config = dict(
    model='sound classifier',
    mlp_ratio=4,
    bias='none',
    inner_norm=False,
    subsampling=4,
    label_smoothing=0.05,
    init='trunc_normal_002',
    shampoo_beta=0.95,
    eps=1e-08,
    adamw_lr_other_params=0.0016,
    lr_schedule='wsd_sqrt',
    final_lr_fraction=0.1,
)
Rows from block 8 of a small sound classifier, named by matrix and row number. Rows with one number belong to one neuron. Each number is 128 + 24 x the weight over its row's rms, rounded and kept within 0 to 255. All counts start at 0.
After each neuron's rows are labels from the 100 clips, of 14976, where the neuron reaches its highest value: "responds to" is what is common among them; "loudest band" is the band of the loudest frequency at the time of the peak. Only what is clearly more common there than usual is listed. The data: short read English sentences (LibriTTS-R).
# fc1: MLP up (model.blocks.8.mlp.fc1.weight, 640x160), inputs 0-159
# fc2: MLP down (model.blocks.8.mlp.fc2.weight, 160x640, transposed), outputs 0-159

fc1.6 [126 133 104 126 163 136 139 137 106 141 126 133 134 147 116 115 180 126 145 129 142 148 120 153 143 121 166 131 110 147 125 121 140  79 127 113 110 104 136 125 155 179 152 150 113 153 116 146 151 146 137 108 110 139  81 112 149 174 107 138 137 167 107 111  62  83 108 150 138 103 116 111 181 209 128 140  91 152 109 111  90 102 133 121 103 143 178  90 128  71  77  94 118 122 134 145 165 137 135 111 155 109  94 120 128 115 156 167 153 115 128 102 151 142 142 172 150 112 123 100  94 101 123 141 127 108 113 127 107 129 153 107 118 108 124 137 118 113 143 119  83  80 134 132 107 150 128 153 140  98 130 141 122 109  91 138 111 126 115 124]
fc2.6 [147 146 125 111 175 114 141 153 133 165 115 101 135 178 138 107  84 133 176 129 166 149 123 190 128 106 140 117 120 120 142 130 162  86  93 141 167 145  96 183 153  97 126 142 142  99  98 163 121 147 149 100 134 109  77 135 137 111  66 116 142 115 130 114 144 150 121 155 123 125  95 132 135 137 167  96 125 124 112 108 148 123 159 133 111 116 121 146 126 123 114 131 122 128  86 130 198 133 127 141 155 143 144 123 138 113 111 126 112 133  88 107 142 121 118 101 141 114 133  83 129 143 145 151 150 116 159 125 164 144  94  62 104 119 136 114  77 142 115 137 112 132 152 120 137 103 132 152 139  87 136  98  83 145 133  95 145 109 135 158]
responds to: voice: male
loudest band: 250 to 500 Hz

fc1.2 [128 192 130 149 115 126 152 118 143 103 150  94 113 170  92 119 126  95 151 119 106 153 107 106 137 114 133 141 111  78  94 124 129 190 116 105 111 127 125 154 129 134 122  92 107 103 124 101  75 150 132 169 109 149 139 130 169 120 139 142 137 114 112 118 106 129 181 129 216 119 170  97 138  93 122  67 133  99 101 119 137 165 114 132 124 140 109 129 142 121 139 109  98 115 119 100 140 145 115 130 141 117 149 137 152 136 127 148 122 125  89 107 162 139 135 107 145  97 155 114 125 144 186 126 119  99 103 150 114 115  95 111 161 131 106 110 158 140 124 156 151 127 115 134 122 142 156 137 134 171 132 154 117  85 138 135 151 105  78 115]
fc2.2 [142  94 123 164 118 136 146 101 122 103 160 137 148  89  81 105 147 126 165 117 128 143 127 129 149  65 132 159 136 124 127 145 101  94 164 133 149 150 165 160 106 106 115 123 128 151 137 140 168 120 152 122 131 161 134 112 115 153 164 168 145 141 127 117  92 147 137 164 158 100 105 141 151 156 147 120 138 140 124 104 113 110 126 141 126 181 161 127 164 114  75 173 138 184 166 115  96 116 123 108 110 164 127 152 129 127 139  73 152 108 120  97 115 122  78  46 105 134 139 132 116 134 142 133 128 114 128 135 145 117 108 146 117 128 158  93 137 147 154 161 135 118 137 137 117  94 106 152 126 102  93 164 120 147 148 120 103 134 103 104]
responds to: voice: female
loudest band: 4000 to 8000 Hz

fc1.537 [102 132 138 144 115 113 114  82 146 108 153 155 108 182 120 104 135 161 119 123 162 147 130 108 161 134 136 182 149 106 131 136 103 146  83 121 167 145 127 153 125 113 120 172 149 123 122 145 118 211  78 112 123 122 177 104 171 122 106 125 134 142 133  62 108 113 129 113 141 122 128 156 153 112 127 158 114 121  79 141 104 125  99 129 115 104 137 107 150 118 102 177 129 119 159 118 118 140 113 140 140 125 101 170 111 148  91 128 208 115 133 122 150 101 124 113 137  99 116 103 122 131 156 143 128 139 106 169  79 115 145 119 165 171 144 117 106 140 151 132 139 118 130 107 153 130 143 143 142 163  99 103 120 140 122 114 113 146 125 131]
fc2.537 [ 85 147 128 127 154 126 110 105 155 148  97 145 101  99 105 107 139 115 188 140 133 102 120 132 185 142 172 159  78 129 130 161 164 127 115 126 109 136 145 135 103 149 128 102 112 130 136 147 121 144 154 122 126 134 120 117 122 154 131 117 162 112 111 203  92 131 142  90 178 107 105 146  82 124 150 134 144 117 147 104 101 147 113  95 102  89 133 138 112 121  85 159 115 144 186 182 120 118  96 171 107 116 116 154 140 104 129 125 115 116 123 109 135 127 111 133 118 133 147 183 112 132 133 119 120 136 138 152 124 109 127 102 122 134 164 137 158 160 156 154  94 130 113 139  87 114  90 129 116 138 128 127 132 166 120 133 170  97  73 147]
responds to: voice: male
loudest band: 500 to 1000 Hz

fc1.457 [122 139 103 150 137 117 107 192 116 119 147 127 124 130 114 122 101 132 138 102 150 136 102 140 155 111 149 115 143 125 121 110 113 121 110 116 130 146 134 169 128 119 133  90 129 185  90 107 144  88 142 114 127 118 121 121 121 116 114 119 112 130 134 139 105 102 154 150 137 117  62 157  94 115 135 126  84 118 133 116 143  82 146 146 177 118 143 112 116  75 130  83 132 155 141 103 127 163 141 171  67 139 158 158 126 123 130 158 119 130 122 138 144 178 114 127  90 123 123 164 143 153 128 100 132 113  89 159 124 104 136 136  85 161  95 118 186 172 106 142 123 137 136  97 125 115 147 136 173 116 119 142 141 126 125 129 160 205 154 111]
fc2.457 [155 136 150 154 134 111  88 168 168 130 124 107 169 115 105 132 113 137 168 122 137 119 128 104 102 159 128 163 132 117 119 167 118 103  92 127  92 119 151  54  96 116 126 127 132 166 101 129  88  80 150 139 144 128 133 138 147 119 106 128 136 121 120 104 171 163 129 153 146 125 113 157 117 144 102 131 129 115 141 160 138 133 141 131  78 148 119 159  96 113 149 105 120 105 139  97 100 152 117  92 165  78 124 153 129 143 144 174 119 123 136 131 119 123  63  77 158 113 105 136  89 149 131 134 150 100 109 116 132 123 157 161 127 135 119 131  77 135 138 142 119 131 103 163 149 130 154 150 111  99 172 128 116 130 165 101  98 104 167 104]
responds to: voice: male
loudest band: 250 to 500 Hz

fc1.317 [140 128  94 110 150 102 131 132 144 102 108 103  94 162 130 142 119  67 130 121 136  95 115  93 154 121 101 168 120 162 141 120 105 114 141 135 126 151 112 101 170 122 117 162 106 175 107 125 104 158 148 130 113 105 126 131 134 169 144 117 101 164 122 171 140 155 124 129 110 105 123 117 117 146 125 122 104 157  81 136 164 101 145 106 117 154  87 125  94 132 109 184 168 201 129 189 138  89  99 167 142 116 156 118 154 120 144  90 111 110 103 143 132  92 115 116 146 162 172 133  95 146 101 101 177 125 121 123 106 152 140 141 102 125 113 121 109 119 149 160 127 102 119 115 140 149 116 145 151 144 110 124 127 100 113 141 144 160 121 103]
fc2.317 [137 102 156 107 160 131 132 109 154 104 136 134 118 112 151 127 136 101 137 125  94 133 131 129  95  68 154 152 120 137 159 144  97 112 127 114 111 117 119 110  98 143 152 127 154 127 102 130  88  83  94 148 160 154 112 128 118 160 149  90 152 153 142 163 112 118  92 132  65 134 146 144 114 116 153 117 139 102 100 129 135 115 120 157 147 134 157 137 105 139 118 126 102 106 114 137  94 125 198 119 126 100 131 164 127 129 109 144 139 142 132 158 157 110 166 172 103 120  79 137 106 187 140 138 153 129 126 120 124  86  91 139 114 133 161 153 123 163 111 177 126 131 123  97 110 106 177 101 116 135  96 156 145  71 101 131  97 156 123 105]
responds to: voice: male
loudest band: 250 to 500 Hz

fc1.416 [128  81 118 135 132 153 156 135 146 102 139 136 154 165 104 106 132 144 113 174 129  83 129 142  75 149 128 131 117 134 126  89 113 136 114 136  82 115 109 154 140 147 164  75 132 164 123 142 106 170 128 144  92  99 144 137 112  99 106 144 144 122 101 161 106 126  96 136 190 137 134 166 126 146  79 147  86 136 152 137 120 130 122 136  96 159 123  90  76 118 101 147 110 135 122 140 121 122  79 148 173 155 133 104 140 148 130 135 125 129 147 131  83 151 127 102  77 142 163 124  92 163  88 152 125 127 128 137 198 133 159  94 100 130 127 128 166 147 127 121 130 149 100 134 130 135  91 121 128 144 100 118 105 104 139 143 141 109 130 138]
fc2.416 [ 95 123 121  78 131 122  97 162 131 112 102 112 139 128 124 106 133 132  81 135 126 142 110 195  90 180 123 128 123 204 132 146 123 129 165  72 140 143 115 156 131  92 170 153 114 141 116  99 126 115 134 138 114 109 117 115 167 158 104 143 172 122 150 185 128 126 106 131 197 122 116 145 123 132  87 151 136 141 143 140 130 111 126 147 112 150 129 137 116 133 133 118 122 149 134 158 137 109  64  99 136 114 151 117  88 133 135 112 146 111 144 127 139 100 140 153 123  90 164 117 162  95 108 108 102 158 146 164 109 107 125 166 119 113 117 118 180 128 158 162 127 135 119 138 120 158 116 106 151 114 102 138 125 127 170 117 116 103 103 118]
responds to: voice: male
loudest band: 250 to 500 Hz

fc1.236 [144  81 114 133 158 154 128 126 143 164 131 170 155  94 112 151 150 100 148 150 118 149 131  99 129 105 144 136 151 200 134 120 166 114 142 180 129 126 109 101 114 157 112 108  96 171 133 126 112 151 119 141 120 147 143 110 169 116 112 108 191 130 117 120 108 137  96 150 116 104 137 106 111 104 109 127 133 130  71 114 128 101 102  96 121 104 139 129 124 121 100 118 146 128  79 147 180 133 141 119  90 121 128  87 136 132 128 127 170 144 107 122 121 111 125 134 139 160 134 111  98 145 122 112 144 125 119 161 101 128  92 123 154 169  99  90 137 141 164 125 127 119  97 171 111 101 112 180 130  79 135 102 164 124 151  92 152 131 163 159]
fc2.236 [135 147  94 157  87 108 125 145 124 136 143  91 153 112 110 127 123 121 160  89 117 130 143  97 187 119 142 108 158 124 100 164 156 109 112 168 107  98 158 137 133 132 158 116 125 102 132 137 125 146 106 103 114 127 126  95 112  99 140 120 142 145 142 124  73 166 126 106 155 167  82 179 115 138 106  83 114 122 143 135 157 151 125 120 117 140 132 121 149 125 120 135 124 115 131 159 164 126 166 131 141 146 118 183 110 107 153 120 173 165 121 164 128 148 194 133 140 137 136 106 134 115 157 103 110  90  92 114 155 154 123 108 111 115 179 122  95 134 125 139 127  89 140 143  83 129 114 105 142  86 168 146 141 108 110  82 105 138 162 136]
responds to: voice: male
loudest band: 4000 to 8000 Hz

fc1.67 [107  97  84 110 147 130 151 138 152 128  92  82 111 107 118 153 133 126 172 108 141 122 178  88  61  90 130  96 152 155 155  98 129 101 127 107  74 119 121  99 131 116  96 129 155  82 136 136 121 121 122  91 134 130 144 108 109  67 108 142 177 108 129 122 136  99  89 136 148 133 122 137  97 124 133 140  96 122 119 122 125 157 121 114 170 144 115 118 147 112 175 128 120 145 112 126 180 127 113 106 136  90 131 107 109 117 117 106  98 136 120 132 132 168 145 160  92 121  98 123 162 106 118 118 167  85 138 117 111 105 131 127 104 164 115 119 199 140 169 125 150 105 148 136 144 103 136 131 124 106 126 130 111 146 119  90 110 135 151 147]
fc2.67 [135 136 136  98 158 156  71 120 114 122 102 149 133 150 145 125 107 116  90  68 125 159 136 115 119  95 131 119 104 124 104 148 126 134 117 108 138 111 110 152 133 132  98 135  96  87 133 116 131 148 112 135 141  84  99 151 135 116  94 152 168 130 157 146 182 129  98 172 127 131 144 136 137 107 137 125 117  99 144 145 151 132 120 104  98 128 105 104 151 174 148  78 113  76 118 143 163 133 118 107 125 106 141 129  96 170 120  66 137 113 151 134 128 118 167 121 124 131 122  81 174 142 102 121 133  85  83 145  78 131  90 116 153 102 148 121 140 140 119 145 136 114 145 104  90 116 107 148 119  94  96 152 114 105 130  94  91 137 169 146]
responds to: voice: male
loudest band: 250 to 500 Hz

fc1.631 [162 150 101  94 162 135 105 124 122 132 117 110 150 129 118  98 105 145  93  90 136 112 157 130  85 145 171  99 137 102 169 116 119 161 162  79 104 141 135 139 110 150  92 125 119  81 139 141  94 146 140 156 142 129 161 136 143 112 135 131 167 116 134 110 144  83 141 132 123 116 110 177 123 127 187 132 138 113 146 114 160 102 141 142 139 137 157  95 171 126 144  94 130 161 110 128 109 126  86 132 135  99 141  92  86 162 139 139 124 103 144 145 102 124 125 109 129 140 141  81  90  98 148 126 130 121 134 131 124 158 132  86 136  75 137 145 191 112 128 135 139 125  95 103  89 140  99 127 117  96 126 109 164  80 134 133 155 172 145 127]
fc2.631 [135 165  64 137 107 167  96 115  93 150 117 132 142 130 124 126 130 138 109 151  98  84 113 126 118  47  95 143  85 136 109 111  85 103 135 107 135 158 113 151 114 106  82 166 133 112 101 115 147 113 124  98  99 123 156 136 102 133 176 138 114 125 164 127 119 126 144  99 101 137 152 118 148 145  76 102 106 169 136 141 121 112  93 111  93  95 110 126 144 137 171 123 123 149  99 152 122  89 118 143 141 133 110 143 129 146 140  88 165 102 172 109 132 105  64 122 144  91 132 140 150 104 137 104 119 135 107 132 130  90 143 139 122 127 157 117 142 146 141 137 136 123 112  97 116  99 144 111 142 145 108 150  84  79 116 145 141 139 123 111]
responds to: voice: male
loudest band: 250 to 500 Hz

fc1.466 [139 168  98 143 122 168 129 122 113 124 133 111  91 143 116 123 142 128 111 129 151 168 124 153  95 152 130 134  84 154 153 138 114  81 126 136  91 141 125 153 168 141 128 109 127 122 129 119 117 143  91 106  98 141 107  97 134 137 133 119 148 114 118 105 108  66 139 113 134 175 124 122 147 138  95 125 102 102 106 107 115 121 154 134  87 136 125 139 110 117  86 125 109 102 144 139 150 122 134 154 113 130 110 145 123 119 134 148 128 158 107 176 108 162 113 139 134 149 154 160 109 150  92 123 213 102 140 136 104 125 101  78 106 144 110 109  82 116 154 153 149 155 122 148 100 118 113 139  93 212 108 147 108 136  70 154 148 121 153 120]
fc2.466 [165 115  81 121 104 136 171 111 109 123 140  95 181 142 126 135 106 154 110 115 115 101 155 136 172 133 130 133 105 112 122 138 103 101 101 112 137 136 177 169 127 104 139 113 175 141 119 160  87 134 102 119 164 134 146 122 132 135 148 192 140 112 100 171 121 146 112 139 107  87 137 106  89 189 149 158 162 138 139 171 148 148 118 121 115 119 143 121 124 121 122 107 124 102 151 177  87 123 120 128 154 164  83 140 122 145 152 167 133 135 155 148 151 124  97 134 145 122 139 166 117 102 162 101 130 124 139 106 120 138 131 123  96 119 116 134 163 129 136 183 104 128 124 149 182 123 187 148 152 118 133 149 112 144 112 133 139 158 125 134]
responds to: voice: male
loudest band: 500 to 1000 Hz

fc1.476 [122 122 147 139  67 107 121 124 104 171 171 133 117 133 132 112  93 140 145 145 109 115  90 128  89 143 173 138 114  91  93 117  83 106 147  95 129 151 188 128 124 107 144 136 145 123 106 135 139 175 128 131 124 154 105 125 160 138 124 141 163 145  81 112 174 122  81 142 177  91 116 157 141 130 129 166 177 150 129 127 124 142  94 105 141 101 133  86 131 137 157 143 148 131 167 128 104  95 130 105 160 119 149 130 111 102 136 129 147 102 148 142  87 145 137 147 117 102 130 148 132 101 143 100 111 143 118 166 182 160 142 116 169 148 112 139 147 134 109 143  99 144 104 134 129 101 121 132  87 151 117  68 116 132 139 121 101 147 128 152]
fc2.476 [117 128 157 108 120 110  97  65 109 141 129 122 129 117 144 134 106 112  95  89 151 104 140  98 125 111 132 170 117 155 126  89 109 125 136 145 128 131 168 131 142 136 122 121 153 134 148 118 163  70 138 118 115 125 164 132 117 127 110 139  75 121  55 191 151  90 137 143 151 154 110  95 133 174 161 138 119 106 147 109 144 125  74 100 134 103 171 116 137 131 133 133 136 133 134 131 140  93 122 106 128 176 161 113 129 135 158 126 123 112 136 107 135 164 117 105 195 152 127 108 128 144 122 135 163 127 150 123 123 127 147 117 111  73 135  92 164 109 141 175 110  99 104 116 120 139 122 126 139 135  95 124 118 186 130 151 121 156 140 104]
responds to: voice: male
loudest band: 250 to 500 Hz

fc1.234 [147 130 110 158 157 126 169 168 112 103 116 127 140 217  89 119 150 119 158 103 134  75 129 123 164 115 151 130 114 139 105 148  89 156 106 164 110 135  94 133 178 142 148 147 126 138 162  94 111 154 150 143 138 132 149 186 112 123 165 137 111 155 215 118 128 115 170 132 116 105 100 120 135 137 159  87  92 120 158 120 111 115 119 114 135 129 127  83 162 117 127  76 115  84 145 148 164 136 102 112 109 134 132 131 137 150 128 169 134 141 141 122 127 154 118 134 103 143 137 124 142 101 134  96 123 132 121 150 139 122 115 103 116 137  99 126 144 105  96 125 152 138 134 124 117 145 147 133 141 117 120 151 114 145 108  88 169 118 164 107]
fc2.234 [116 133  81 146 153 158  89 131  95  77 100 113 130  71 115 120 104 118 134 108 150 153 124 111 141 114 138 148 101 138 152  98  85 140 105 128 133 111 138 148 138 115 119 151 131 148 121 127 126  96 128 129  87 148 104 142 112 122 132 133 100 110 141 143 142 142 117 109 191 143 122 135 129 151 152 128 127 154 129 107  87  95 144 133 147 137 126 115 172 160  96 123 144 144 131 168  68 107 141 151 129 202 122 144  88 135 127 127 149  85 102 142  88 162  98 145 130 122 116 139  82  93 154 175  98 118 107 127  99 143 189  85 118 115 142 106 106 128  79 124 122 134 148 144 129  99  90 130 144 117 102 136 111 115 162 117 102 137 131 104]
responds to: voice: female
loudest band: 250 to 500 Hz; 500 to 1000 Hz